Rows from block 4, named by matrix and row number. Each number is 128 + 24 x the weight over the matrix's rms, rounded and kept within 0 to 255. All counts start at 0.
# fc2: squeeze-excite expand (model.blocks.4.se.fc2.weight, 384x24), inputs 0-23
fc2.29 [ 92  52 135 145 130 127 124 125 116 122  73 193 117 132 137 114 150 130 143 165 117 120 165 102]
fc2.30 [116 255 128 164 148 158 121 133 105 115 109 143 160 105 135 122 142 140  95 123 123 123  94 142]
fc2.31 [126 138 138 125 125 136 113 130 135 132 132 162 140 134 130 138 125 112 138 119 131 126 141 131]
fc2.32 [102   0 130 129 120 142 134 131 108 134 139   0 216 157 121 136 118 118  93 154 141 120  65 124]
fc2.33 [120 125 127 129 123 141 122 131 127 131 122 147  98 142 137 128 125 124 134 146 124 137 132 132]
fc2.34 [142 104 130 127 117 140 129 127 124 112 133 138 119 118 124 138 132 132 124 125 133 121 119 132]
fc2.35 [120  95 125 118 122 127 143 135 125 132 135   4 132 134 128 133 127 133 136 120 126 128 153 122]
fc2.36 [125 255 140 133 132 142 119 129 124 126 141 106 132 139 133 141 127 138  93 120 123 124 119 127]
fc2.37 [118 151 143 126 124 110 111 121 127 122 117 123 115 131 122 130 142 111 141 142 118 129 123 141]
fc2.38 [126 126 131 128 139 134 120 129 125 129 112 115 133 138 139 141 129 122 113 119 116 138 109 117]
fc2.39 [122  93 126 133 102 125 140 126 110 138 147 124  79 133 122 130 136 123 130 135 135 137 140 122]
fc2.40 [139 232 137 101 141 128 125 125 125 109 143  46 120 116 118 118 125 129 121 137 161 128 107  93]
fc2.41 [101  88 130 124 120 110 117 120 150 114 135 199 153 112 135 116 133 123 135 126 113 112 114 128]
fc2.42 [128  83 129 141 131 142 134 131 121 117 134 141 119 109 128 137 129 133 122 124 123 137 128 129]
fc2.43 [147 236 114 134 134 135 146 120 116 130 132 145 151 108 128 128 121 119 146 114 129 123 125 139]
fc2.44 [165   0 132 173 137 142 118 134 122 121 125 159 129 132 123 140 132 138 130 118 126 117 124 126]
fc2.45 [118 149 115 118 120 121 131 120 101 105 124 118 124 130 127 118 114 133 156 121 124 122  87 154]
fc2.46 [129 104 139 123 123 134 120 137 120 147 135  62 119 128 138 127 142 123 134 127 124 131 112 134]
fc2.47 [122 110 129 132 127 118 128 115 135 123 127 114 122 113 136 130 132 123 120 128 130 133 137 137]
fc2.48 [150 222 101 116 138 125 128 142 131 116 133 151 150 115 145 121 120 114 126 121 137 127 119 125]
fc2.49 [ 99  80 122 124 131 145 129 136 118 127 127 223  18 140 134 120 120 104 148 105 153 157 155 145]
fc2.50 [131 153 119 120 126 129 124 139 122 122 126 160 128 124 112 129 126 122 133 131 133 126 105 140]
fc2.51 [131 254 127 152 130 132 130 128 135 131 121 187 114 122 132 128 129 121 118 134 134 127 148 130]
fc2.52 [124   0 131 114 124 140 113 141 127 147 138  86 139 105 118 116 119 123 106 149 148 115 130 121]
fc2.53 [139  99 141 140 127 118 144 135 131 133 130 182 138 106 129 142 145 131 128 136 134 127 153 144]
fc2.54 [135  21 120  99 135 106 133 146 166 104 134 223 151 131 116 109 141 132 135 106 122 128 130 110]
fc2.55 [149  43 152 146 129 148 139 126 122 137 119  34 125 123 128 122 115  99 124 119 136 133 137 103]
fc2.56 [133 199 119 135 130 120 133 124 124 122 122 145 132 120 124 125 132 124 112 130 126 124 118 134]
fc2.57 [149  50 111 115 125 109 136 119 129 149 151 113 161 103 125 132 139 117 133  93 129 136  89  78]
fc2.58 [133  56 143 129 132 136 131 149 147 116 135 197 163 136 124 148 115 132 120 120 140 124 144 133]
fc2.59 [111 138 119 135 131 129 131 128 133 173 136  88 108 133 116 127 140 124 132 135 124 130 136 141]
fc2.60 [142 124 128 120 126 126 123 136 119 115 132 177 144 132 124 137 129 130 128 126 120 128 155 120]
fc2.61 [120  84  97 110 138 102 132 139 122 131 114 255 131 112 116 134 137 124 127 146 142 129 121 124]
fc2.62 [127 249 130 133 127 139 129 127 110 136 135  98 139 123 136 129 114 136 133 117 141 124 100 124]
fc2.63 [131 183 125 108 128 122 136 129 125 124 123 155 138 127 132 129 134 111 123 125 139 129 121 117]
fc2.64 [ 85 144 138 122 123 113 124 128 120 121 109 132 156 129 124 108 125 133 122 130 123 135 119 114]
fc2.65 [130 150 153 119 124 140 144 133 144 130 132 141 139 144 128 131 121 137 132 136 138 130 114 131]
fc2.66 [104 161 118 120 125 121 137 135 123 127 131 127 134 114 125 135 129 131 106 129 118 138 129 130]
fc2.67 [143 156 136 134 129 136 135 116 117 121 133 198 111 123 122 152 125 129 134 119 118 126 135 143]
fc2.68 [102 165 125 141 139 133 123 116 115 140 127 138 134 138 119 119 127 122 133 119 130 130 108 126]
fc2.69 [141 103 120 124 125 123 131 127 123 138 138  86 127 133 146 139 124 127 129 131 135 130 114 122]
fc2.70 [ 98 169 126 115 129 120 130 133 117 123 131 111 156 127 122 109 131 125 120 149 122 125 122 118]
fc2.71 [123 216 116 126 132 140 134 131 135 129 123 134 135 136 127 133 113 129 115 131 144 119 118 129]
fc2.72 [129 195 116 128 117 119 118 127 114 122 127 202 140 147 149 118  95 128 129 108 135 116 117 130]
fc2.73 [137 173 103 141 124  87 131 126 138 119 122 255 154 144 103 129 129 130 115 121 130 135  38  94]
fc2.74 [151  70 132 100 127 134 113 115 109 112 126 165 130 111 140 115 135 115 130 137  85 120 111 116]
fc2.75 [112 156 129 109 110 129 131 139 120 129 129 108 133 118 131 136 128 141 116 135 124 137  97 118]
fc2.76 [131 162 113 126 122 117 135 136 128 118 119 122 138 134 129 127 133 132 126 125 130 128 129 126]
fc2.77 [132 154 131 127 142 109 129 135 127 119 137 233 149 134 139 127 126 134 140 124 125 121  11 126]
fc2.78 [127 133 126 131 120 118 142 125 125 121 121 144 121 116 122 119 136 130 129 117 126 137 126 129]
fc2.79 [131 125 121 131 133 121 121 131 120 136 132  29 133 117 134 124 133 131 134 134 131 125 116 136]
fc2.80 [111  78 122 120 124 121 146 129 121 142 129 255 101 130 123 125 142 127 147 131 139 121 145 122]
fc2.81 [120 124 123 131 130 133 131 128 130 134 126 105 127 126 133 137 130 127 119 124 119 125 120 128]
fc2.82 [103 255 135 133 127 121 137 119 122 129 125   8 142 126 125 114 118 119 136 128 132 129 140 121]
fc2.83 [121 157 138 128 131 133 127 112 128 114 126 120 117 129 135 125 120 125 115 122 136 138 122 143]
fc2.84 [131 120 171 157 135 118 122 143 103 143 132 105  46 137 118 132 154 158  88 139 120 120 189 114]
fc2.85 [138 113 128 128 144 127 132 124 135 132 138 118 130 139 121 129 104 111 119 119 114 128 114 123]
fc2.86 [111 105 125 131 130 131 129 134 119 122 125 129 116 124 132 118 134 118 125 124 137 120 131 138]
fc2.87 [115 120 136 150 128 150 119 154 115 127 134 169 130 140 134 115 135 119 142 116 116 113 159 138]
fc2.88 [132 122 127 130 129 114 128 121 114 127 123  96  86 127 119 121 141 113 139 123 127 144 136 136]
fc2.89 [ 86 246 123 135 124 128 130 131 134 117 122  75 112 102 136 125 132 145 126 133 121 116 155 144]
fc2.90 [136 122 124 139 134 129 120 128 137 136 126 108 144 123 128 123 123 131 118 149 147 130 135 119]
fc2.91 [124 155 120 144 131 122 122 137 132 124 145 137 148 134 120 115 124 126 129 120 137 130 122 129]
fc2.92 [118  65 124 123 135 122 126 133 122 129 136 203 163 110 123 133 126 126 133 113 135 132 117 136]
fc2.93 [122 132 123 125 119 122 116 135 125 126 124 113 135 131 139 132 116 127 133 125 119 122 124 123]
fc2.94 [113  22 113 116 128 134 127 117  62 123 122 202 178 124 133 136 130 114 130 142 128 131 134 125]
fc2.95 [123 174 144 136 114 139 114 129 152 123 125  57 101 122 124 127 130 126 114 126 129 120 114 128]
fc2.96 [125 130 122 119 131 131 123 121 123 125 145 128 120 120 139 121 124 131 127 125 132 124 127 118]
fc2.97 [135   0 134 143 130 131 121 134 113 127 120 184 146 129 116 140 130 124 100 134 122 129  89 129]
fc2.98 [137  62 107 144 125 140 130 127 122 134 134 140 142 137 103 143 136 132 143 132 135 122 173 134]
fc2.99 [120 114 131 136 131 127 128 117 137 119 131 127 105 142 134 114 122 122 125 125 132 116 135 129]
fc2.100 [103 171 129 125 135 133 119 128 125 141 134 159 107 122 116 126 120 133 122 132 131 121 123 128]
fc2.101 [107 115 184 119 132 153 121 131 121 112 155   0 139 132 143 145 133 135 163  96 136 131   7 114]
fc2.102 [135 200 117 136 118 122 121 132 115 149 122  82 128 135 118 122 119 130 133 119 129 130 121 122]
fc2.103 [128 142 141 135 128 135 131 126 124 139 127  61 128 133 117 140 134 127 112 138 117 126 129 128]
fc2.104 [119  97 119 125 121 118 124 113 116 123 148  49 101 122 121 124 121 133 121 115 110 124  86 136]
fc2.105 [114  72 123  74 118 159 140 161  97 143 132 202 142 129 122 125 122 127 249 116 127 145 160 120]
fc2.106 [142  21 128 192 127 104 140 119 126 121 136  35 101 116 138 139 155 123 117 137 132 126 183 134]
fc2.107 [148  94 122 135 121 148 121 124 153 128 148   0  98 138 135 133 117 140 129 119  92 128 220 140]
fc2.108 [153  95 141 133 126 120 136 112 122 119 126 135 116 118 116 131 120 112 119 132 154 134 121 122]
fc2.109 [151 164 155 134 136 131 129 127 152 130 132 111 105 149 113 137 122 155 131 162 136 123 105 126]
fc2.110 [122 133 114 145 126 132 137 133 127 125 136 174 124 125 138 117 121 126 113 128 137 120 127 135]
fc2.111 [112 155 122 138 129 125 128 135 117 130 136  20 121 132 120 140 125 145 180 129 124 131 123  93]
fc2.112 [122 136 111 137 129 160 119 130 117 135 136  95 134 126 131 130 120 128 135 137 122 129 122 128]
fc2.113 [108 166 127 139 123  92 117 140 112 115 119 237 153 149 126 148 116 148 125 126 122 125  84 143]
fc2.114 [139 200 129 119 129 141 142 143 134 133 140 120 145 120 123 136 123 135 122 127 130 118 139 130]
fc2.115 [124 123 127 126 125 132 119 130 121 126 129 134 132 117 125 124 125 132 145 143 134 130 130 130]
fc2.116 [125  84 127 129 130 117 123 126 134 135 124 143 131 121 127 114 129 142 122 124 136 116 141 137]
fc2.117 [121 108 128 138 132 126 130 129 140 129 144 163 141 136 128 138 133 125 124 125 136 106 126 128]
fc2.118 [110  90 124 120 133 113 128 137 121 129 122 147 148 130 132 124 120 111 144 136 139 138 123 119]
fc2.119 [122  37  70 128 132 125 118 133 121 108 123 203 159 148 121 128 125 158 175 177 138 125 127 127]
fc2.120 [134 163 119 121 147 144 136 123 132 132 129 115 116 124 134 128 131 119 132 127 120 127 134 125]
fc2.121 [114 145 126 121 137 130 135 137 119 152 124 150 176 106 122 104 133 114 128 130 137 131 101 126]
fc2.122 [170  71 102 122 132 100 131 122 139 147 138 174 163 139 109 138 137 117 186  96 120 129 164 111]
fc2.123 [112 118 143 106 122 107 116 127 153 120 142 202 191 143 149 150 137 124 144 129 133 131 137 126]
fc2.124 [138 156 124 137 129 128 123 120 129 115 116 160 125 127 123 122 137 123 131 144 119 126 132 133]
fc2.125 [128 120 105 140 123 133 137 128 132 122 125 133 125 113 117 129 135 109 125 121 141 132 131 137]
fc2.126 [125 148 130 140 136 141 119 125 124 131 123 110 117 132 125 126 120 115 135 127 145 132 126 122]
fc2.127 [128  77 112 122 125 117 123 135 128 117 139 141 115 128 116 120 128 136 129 135 130 127 117 118]
fc2.128 [129  89 114 146 121 136 122 132 125 106 106   0 131 116 122 119 119 109 125 137 146 127  63 150]
fc2.129 [152  98 143 133 131 136 135 139 145 129 143   0 192 126 130 137 136 148 129 146 112 130  29 109]
fc2.130 [138  73 138 127 123 117 128 124 135 142 124  73 108 126 122 139 134 129 120 121 125 129 142 123]
fc2.131 [140 125 115 117 132 118 133 144 134 117 143  97 167 133 128 122 129 127 113 118 120 123 151 114]
fc2.132 [129 117 112 134 116 135 125 135 122 120 115 106 126 128 127 123 128 122 132 129 133 129 119 116]
fc2.133 [109 221 138 158 139 117 127 131 123 114 117  84 142 109 126 133 125 135 106 134 126 116 127 119]
fc2.134 [120  49 134 128 132 126 130 120 125 122 134 113 154 148 127 120 109 119 140 118 135 124 107 115]
fc2.135 [121 126 133 133 131 119 131 141 129 139 126 103 111 142 133 132 137 122 112 125 126 139 125 130]
fc2.136 [119 116 134 130 129 118 125 127 139 119 146  88 105 129 122 122 125 136 107 141 134 123 137 134]
fc2.137 [135 131 136 134 128 137 132 121 115 139 129 138 137 122 118 110 122 127 135 118 131 125 136 129]
fc2.138 [130   0 129 139 131 142 128 134 151 135 114  88 195 108 113 114 130 145 143 142 116 142 158 137]
fc2.139 [119  18 125 105 142  87 119 132 121 129 128 189 163 144 133 122 132 107 112 135 134 134 103 113]
fc2.140 [143 120 114 144 117 142 132 135 138 111 131  97 144 134 127 114 138 129 128 137 128 128 115 120]
fc2.141 [153 255 129 127 133 122 126 142 128 120 144  68  87 152 143 130 110 117  85 122 140 132  69 135]
fc2.142 [134 153 130 119 141 140 126 131 113 124 136 132 133 124 134 133 134 128 121 134 125 117 162 130]
fc2.143 [128 117 136 126 118 130 144 138 120 136 129  53 133 137 125 123 129 130 129 120 139 142 126 125]
fc2.144 [120 112 128 130 125 134 109 127 139 125 131 144 124 129 140 126 121 127 120 125 138 124 138 127]
fc2.145 [138  25 119 145 133 116 133 142 127 120 127 149 141 132 134 156 129 131 141 131 117 119 145 138]
fc2.146 [129   0 112 122 130 120 106 131 134 110 142   0  62 118 134 125 133 118 154 143 102 118  65 149]
fc2.147 [114 126 122 136 141 133 136 115 133 146 124 131 148 146 133 133 135 122 127 129 133 122  97 138]
fc2.148 [133 119 126 129 127 146 125 133 122 124 127 132 120 135 117 129 131 115 133 133 126 117 112 141]
fc2.149 [148 135 137 136 131 118 115 138 127 128 119 169 124 139 132 130 149 140 134 137 122 122 106 129]
fc2.150 [118  77 126 112 120 133 131 140 104 115 119  84 168 134 135 114 117 125 108 135 128 140 119 114]
fc2.151 [118 105 137 125 126 118 136 140 122 121 138 119 111 133 132 124 125 138 117 120 140 129 112 122]
fc2.152 [105 255 140 133 127 133 136 141 147  92 124 255 153 136 129 136 134 133 134 141 161 127 202 138]
fc2.153 [131 165 110 131 122 108 128 133 127 129 141  36 136 107 135 127 119 137 121 133 135 134 153 122]
fc2.154 [118  70 132 161 134 124 138 136 126 129 115 142  92 108 137 132 129 118 153 121 133 129 145 118]
fc2.155 [113 190 132 127 136 115 117 128 132 135 132 154 144 122 135 136 126 138 124 134 134 131 117 117]
fc2.156 [123 190 119 113 127 120 124 130 105 131 155  22 119 126 138 130 111 119 105  99 134 129 113 128]
fc2.157 [106 151 115 116 124 128 132 121 108 145 130  96 145 115 121 126 126 129 134 131 127 130 128 133]
fc2.158 [135  84 121 140 126 145 124 136 144 139 123 130 159 118 124 134 139 122 133 122 142 129 125 123]
fc2.159 [128 180 135 109 129 127 118 131 142 141 139 105 109 127 132 119 119 112 111 124 132 119 113 112]
fc2.160 [104 255 132 130 129 117 127 132 121 115 126 156 143 127 123 111 116 133 116 125 114 137  98 127]
fc2.161 [128 147 135 122 122 127 134 131 130 121 115 129 122 135 138 136 130 136 138 123 117 128 122 121]
fc2.162 [133   0 132  81 121 120 136 122  92 127 135   0 110 132 130 122 108 117 129 127 142 132 107 133]
fc2.163 [135   0 129 133 132 141 148 120 134 110 126 129 159 131 120 116 130 121 112 131 130 123 141 125]
fc2.164 [125   0 138 107 142 118 147 130 106 130 121  98 203 113 129 126 134 130  88 132 118 142 133 144]
fc2.165 [130  41 135 130 134 131 127 121 146 136 134 189  95 126 116 140 123 111 143 124 129 122 142 132]
fc2.166 [125 150 123 119 122 128 126 133 126 137 132 132 125 134 122 141 123 139 125 133 135 133 123 117]
fc2.167 [138  88 126 124 128 115 131 126 112 125 129 100 120 136 125 127 136 122 103 110 130 126 124 139]
fc2.168 [103 255 122 116 139 111 114 113 108 128 126 255 152 139 138 121 116 121 177 131 129 133 109  89]
fc2.169 [124 149 124 125 128 129 135 122 122 127 126 150 113 117 127 126 129 131 117 118 128 129 147 118]
fc2.170 [123 138 125 107 128 130 125 132 128 137 117 160 136 130 124 120 121 127 137 112 130 120 117 132]
fc2.171 [138  42 135 111 126 123 129 118 119 123 108 201 124 126 124 125 127 121 128 135 121 136 137 142]
fc2.172 [123  88 136 118 114 134 121 134 111 138 127 144 138 133 130 130 121 119 128 119 142 126 178 119]
fc2.173 [123 195 124 121 124 124 123 137 113 126 130 205 169 125 117 129 124 124 115 136 125 126 127 141]
fc2.174 [136 129 127 130 133 116 140 131 124 133 131 126 147 128 123 134 133 123 145 122 130 131 143 134]
fc2.175 [141 227 114 103 125 127 118 160 111 134 127  85 136 114 117 107 127 117 103 111 138 119 110 145]
fc2.176 [115 163 118 140 138 146 139 114 105 131 115 105 136 124 111 128 137 108 148 125 113 143 136 136]
fc2.177 [134   3 139  82 125 145 132 116  91 135 118   0  74 115 123 149 133 116 140 130 102 124  27 128]
fc2.178 [138 155 136 137 115 118 131 119 131 133 115 132 112 118 133 124 123 123 107 139 134 129 132 125]
fc2.179 [128 184 146 138 122 134 144 124 139 116 130 121 141 123 127 112 121 140  96 131 134 122 157 136]
fc2.180 [123 110 131 137 112 123 130 134 127 149 139 110 142 112 136 134 130 113 115 135 123 127 103 126]
fc2.181 [115   0 128 124 129 125 129 130 116 131 145 105 139 133 134 132 134 128 122 136 149 119 202 141]
fc2.182 [125 155 132 113 122 137 118 137 129 126 127  99 140 125 118 118 119 126 141 126 131 127 125 124]
fc2.183 [124 155 135 144 127 158 119 112 133  78 133 134 146 143 146 122 121 126 121 134 103 137 142 131]
fc2.184 [116   0 121 145 132 148 147 132 141 132 146 204 131 128 123 128 131 119 136 127 129 133 108 121]
fc2.185 [126 168 133 116 126 126 137 136 147 131 114 175 157 132 109 115 128 125 149 134 133 111 128 131]
fc2.186 [125 188 133 108 115 145 123 119 127 108 116 147 131 123 137 112 140 123 121 149 145 130 133 132]
fc2.187 [133  94 133 113 126 135 130 134 130 147 132 101  91 119 136 125 126 140 119 133 134 118 147 122]
fc2.188 [132 116 122 122 118 121 112 126 140 119 131 157 131 129 122 136 127 134 143 118 124 120 146 120]
fc2.189 [146   0 124  85 126 129 134 142 117 154 137   0 170 109 114 125 135 137  86 100 197  98 136 128]
fc2.190 [120 126 107 112 132 138 127 124 123 150 141 109 127 129 134 134 128 135 127 146 116 126 151 123]
fc2.191 [136 161 112 138 123 112 128 136 134 124 118 190 163 128 118 132 122 131 144 133 127 122 128 123]
fc2.192 [127 138 139 134 127 152 130 142  86 144 119 167 150 119 146 123 119 126 148 108 137 140 156 137]
fc2.193 [141 219 132 129 137 121 120 118 122 113 131   5 121 111 149 120 137 124 164 119 122 114 162 127]
fc2.194 [119 156 106 120 134 125 122 124 147 140 116 123 133 127 130 123 128 137 109 126 129 130 123 136]
fc2.195 [129 173 133 129 114 116 148 131 118 138 135  92 113 125 139 116 130 122  93 117 119 150 137 154]
fc2.196 [125   0 123  17 122 131 135 143 125 127 124   0  82 145 140 138 117 110  91 132 150 156 118 103]
fc2.197 [138 105 132 135 118 128 139 127 137 148 142  82 103 126 133 126 132 120 136 116 124 138 138 119]
fc2.198 [126 148 142 148 124 126 136 123 128 131 105 193 135 104 117 123 126 125 148 122 136 118  92 116]
fc2.199 [135  42 134 118 127 140 129 129 135 128 109 155 159 137 134 143 129 121  93 139 157 130 155 125]
fc2.200 [125 120 123 125 132 127 121 143 126 122 131  78 133 126 145 142 136 131 142 127 128 134 109 133]
fc2.201 [103  73 117 132 130 130 120 129 119 143 115 188 104 129 125 130 124 132 117 108 124 114 100 118]
fc2.202 [138  84 137 148 118 120 125 130 136 136 138  97 145 136 133 127 125 134 128 129 122 130 181 142]
fc2.203 [115  41 117 124 129  87 124 147 127 136 119 253 142 118 127 130 138 126 145 123 139 129 107 115]
fc2.204 [131   0 125 103 110 126 135 140 121 123 120  97 146 118 112 133 126 124 116 144 118 129 118 111]
fc2.205 [128  41 112 118 117  78 124 116  91 110 146   3 131 136 143 127 124 145 136 116 115 131 126 133]
fc2.206 [116  43 119 128 132 126 136 125 128 126 135 172  96 137 121 122 127 132 128 136 123 131  98 140]
fc2.207 [142   0 119 124 123 120 136 126 123 134 122   0 168 127 103 131 132 124 140 144 118 129  82 134]
fc2.208 [113 121 133 136 149 119 133 130 117 130 129 152 120 112 128 117 133 132 132 120 136 124 124 127]
fc2.209 [122   0 120 118 119 114 135 126 103 113 146  62 161 146 108 146 118 126 132 144 119 120 129 123]
fc2.210 [130 139 130 133 128 130 123 120 110 136 131 115 125 128 116 122 127 115 141 131 122 125 111 135]
fc2.211 [131 113 135 113 123 131 112 125 119 127 133 255 148 113 129 124 123 121 113 121 123 144 147 127]
fc2.212 [144 172 129 134 125 126 131 118 110 122 136 111 120 113 135 118 134 139 121 115 142 137 112 124]
fc2.213 [109  57 131 146 128 137 142 116 147 139 118  84  61 129 129 131 126 110 122 130 103 136  87 132]
fc2.214 [120 136 134 117 122 130 124 129 134 142 123 103 120 111 124 106 130 117 129 134 106 131 109 121]
fc2.215 [127  80 115 127 124 133 133 139 126 143 128 225 119 117 121 147 129 123 112 132 134 123 119 115]
fc2.216 [109 129 130 130 129 124 118 123 108 137 112 120 174 136 134 113 127 118 133 112 144 135 119 131]
fc2.217 [123 151 135 122 129 133 126 117 137 120 123 152 142 134 132 126 134 133 138 113 128 124 144 132]
fc2.218 [119  71 130 129 132 119 135 140 133 142 104 134 100 126 150 134 144 121 137 125 145 120 110 142]
fc2.219 [127  47 134 138 135 150 140 139 108 149 122 157 113 125 131 126 111 142 143 136 138 128 126 143]
fc2.220 [125  89 110 128 132 111 119 144 119 130 135 128 107 103 141 126 116 135 150 120 119 134 130 140]
fc2.221 [146 142 129 130 138 119 122 123 138 132 134 145 123 127 124 137 128 130 132 142 125 124  77 127]
fc2.222 [114 222 111 113 129 129 121 128 142 126 128 255 177 127 118 124 135 136 133 128 137 115 138 105]
fc2.223 [131 131 123 117 131 126 128 117 123 121 100 195 118 126 129 130 129 117 159 122 153 125 125 119]
fc2.224 [111 159 129 139 131 114 135 131 134 136 129 200 149 128 117 113 123 123 108 136 130 125 106 137]
fc2.225 [127 139 129 126 137 140 124 127 124 128 123 157 114 122 139 132 138 121 132 131 132 124 111 131]
fc2.226 [135 189 116 144 114 125 123 131 120 126 125 131 159 124 123 134 135 121 127 113  94 123 131 132]
fc2.227 [128 163 121 130 124 141 128 126 129 133 135 183 146 121 130 117 134 138 133 124 132 137 113 137]
fc2.228 [125 255 118 145 128 146 119 139 138 128 127 255 163 143 133 132 135 125 121 112 121 127 154 112]
fc2.229 [146 193 136 110 124 113 133 113 136 133 121  83  94 140 122 121 118 132 143 131 136 126 116 134]
fc2.230 [128 122 135 123 125 134 135 135 133 134 134 173 172 127 125 120 130 119 158 123 133 125 126 119]
fc2.231 [132  93 129 115 131 134 121 128 102 123 127 163 144 127 127 150 127 132 142 119 121 124 128 123]
fc2.232 [118   0 136 105 125 134 126 166 158 121 125  38  82 107 143 134 130 123 111 142  85 119 115 130]
fc2.233 [132  91 116 139 136 132 131 133 130 145 129 107  87 111 129 121 126 126 137 118 119 125 111 136]
fc2.234 [138 238 139 126 122 120 130 127 141 129 124 104 105 116 129 123 138 127 125 129 131 126 122 125]
fc2.235 [112 201 118 109 132 109 127 123 114 124 143  94 164 127 136 136 133 119 126 116 123 128 111 129]
fc2.236 [117 158 131 132 135 132 133 115 126 136 132 110 121 112 117 126 132 121 135 138 124 131 104 122]
fc2.237 [110 110 114 137 120 127 133 134 121 128 131 143 130 127 133 127 134 117 121 157 124 120 127 123]
fc2.238 [112 156 125 139 121 114 139 127 120 123 120 161 134 143 118 136 142 127 139 126 116 127 137 129]
fc2.239 [123 108 110 126 130 121 130 128 110 137 125 116 137 147 112 127 128 129 125 145 133 127 110 137]
fc2.240 [104 179 123 141 131 135 132 135 134 144 125  73 161 139 162 140 119 139  97 109  97 133 105 122]
fc2.241 [111 166 137 104 126 131 137 122 148 132 109 140 108 118 120 123 127 114 145 134 128 133 125 127]
fc2.242 [ 90 185 133 132 123  98 121 117 109 161 133 167 122 104 140 170 139 158 132 137 129 120  69 149]
fc2.243 [124 149 134 107 133 136 134 131 138 129 138 171 139 125 133 137 127 121 130 128 115 132 119 126]
fc2.244 [136 120 137 116 132 121 127 130 122 128 145 192 129 137 113 129 122 119 108 127 140 125 123 123]
fc2.245 [134 146 112 116 129 129 132 133 126 127 132 155 124 138 122 142 132 136 145 117 127 131 157 124]
fc2.246 [119 205 133 114 126 123 122 118 128 121 121 145 135 145 131 126 139 121 137 123 136 132 102  99]
fc2.247 [129 139 116 135 141 122 126 128 124 114 136 176 107 127 123 132 131 130 152 125 119 124 115 136]
fc2.248 [120 170 117 125 136 142 130 131 139 143 132 102 113 125 114 149 128 140 128 120 130 137 102 125]
fc2.249 [151 190 149 136 124 126 142 131 109 119 139 133  96 131 145 133 128 134 147 129 147 126 122 151]
fc2.250 [110 131 128 133 124 128 123 133 127 113 120 171  83 137 128 127 130 128 122 124 145 142  84 130]
fc2.251 [133 249 125 131 125 123 138 127  96 116 117 194 142 135 143 134 142 135 124 118 118 129 110 117]
fc2.252 [147 216 143 127 126 120 118 127 126 141 136 109 115 132 141 143 132 130 128 123 136 124 162 147]
fc2.253 [129 194 133 112 130 142 129 124 128 123 110 134 141 126 134 126 137 116 142 131 120 113 129 118]
fc2.254 [121 184 135 154 122 143 139 119 141 155 126 132 174 137 126 124 133 129 129 138 122 117 117 133]
fc2.255 [137 170 136 145 131 137 122 136 116 137 121 212 168 108 137 156 126 143 152 102 128 132 132 117]
fc2.256 [125  83 113 146 138 117 129 131 136 129 133  68 188 138 106 141 126 133  87 122 137 127 133 128]
fc2.257 [135 210 128 163 135 143 130 116 124 148 132 104 168 151 148 124 141 128 114 115 154 137 128 100]
fc2.258 [135 130 128 128 138 128 128 132 112 125 146  85 144 149 131 121 121 116 159 133 115 134 139 129]
fc2.259 [136  76 136 115 127 143 128 126 139 115 129  68 111 125 129 131 125 128 131 113 134 121 133 125]
fc2.260 [ 99  61 111 117 131 136 137 130 134 149 136 128 112 123 125 141 132 111 126 129 121 117 152 150]
fc2.261 [131 152 144 140 139 125 132 136 124 120 120 168 146 122 149 122 127 132 134 132 136 122 121 134]
fc2.262 [104 192 116 127 130 142 128 128 137 148 111 150 138 123 133 128 126 132 105 129 132 129 103 139]
fc2.263 [131  64 122 128 135 125 131 116 139 135 133  89 121 139 119 138 116 131 132 145 142 124 135 142]
fc2.264 [118  99 120 134 128 116 126 114 129 134 125 138 110 131 132 130 126 142 127 127 141 109 145 135]
fc2.265 [132  43 143 128 133 107 133 133 138 118 134 135 157 120 115 138 130 124 105 117 125 134  85 108]
fc2.266 [127 131 133 117 142 122 136 137 123 125 117 155 123 124 122 126 129 123 136 135 135 135 141 127]
fc2.267 [160 106 124 159 144  76 144 131  98 121 154   0 145 119 125 132 124 129 144 134 141 136   0 123]
fc2.268 [122 179 126 161 123 156 133 133 132 121 115 130 125 114 139 124 138 137 133 137 137 129  72 124]
fc2.269 [131 108 127 139 144 132 131 121 128 124 111 198 109 130 135 115 124 122 113 122 136 124 131 114]
fc2.270 [121 106 143 137 139 134 122 131 149 125 136 145 131 115 120 133 122 135 125 120 133 120 139 132]
fc2.271 [120   2 127 152 120  70 123 124 124 141 105  61 113 126 124 111 115 110 145 143 139 134  52 113]
fc2.272 [123 102 130 102 131  98 132 126 127 124 119 121 113 110 128 127 126 127 138 130 118 135  38 130]
fc2.273 [134 154 130 131 125 132 143 122 117 131 130 171 145 140 127 126 118 122 115 119 126 121 126 125]
fc2.274 [115 162 110 116 137 132 139 134 123 122 120 138 155 136 135 127 128 116 111 125 137 118 149 122]
fc2.275 [124 188 133 128 119 106 130 126 129 124 113 203 132 115 129 132 120 120 147 123 135 129 102 129]
fc2.276 [120 148 126 115 138 142 128 119 137 123 132 110 140 137 140 134 146 113 137 120 116 126 113 133]
fc2.277 [133 239 130 127 120 121 130 133 135 133 125 164 116 127 131 133 127 141 138 118 126 142  95 114]
fc2.278 [146  81 128 110 127 142 122 133 134 133 130 186 100 140 126 147 135 143 121 125 125 132 187 136]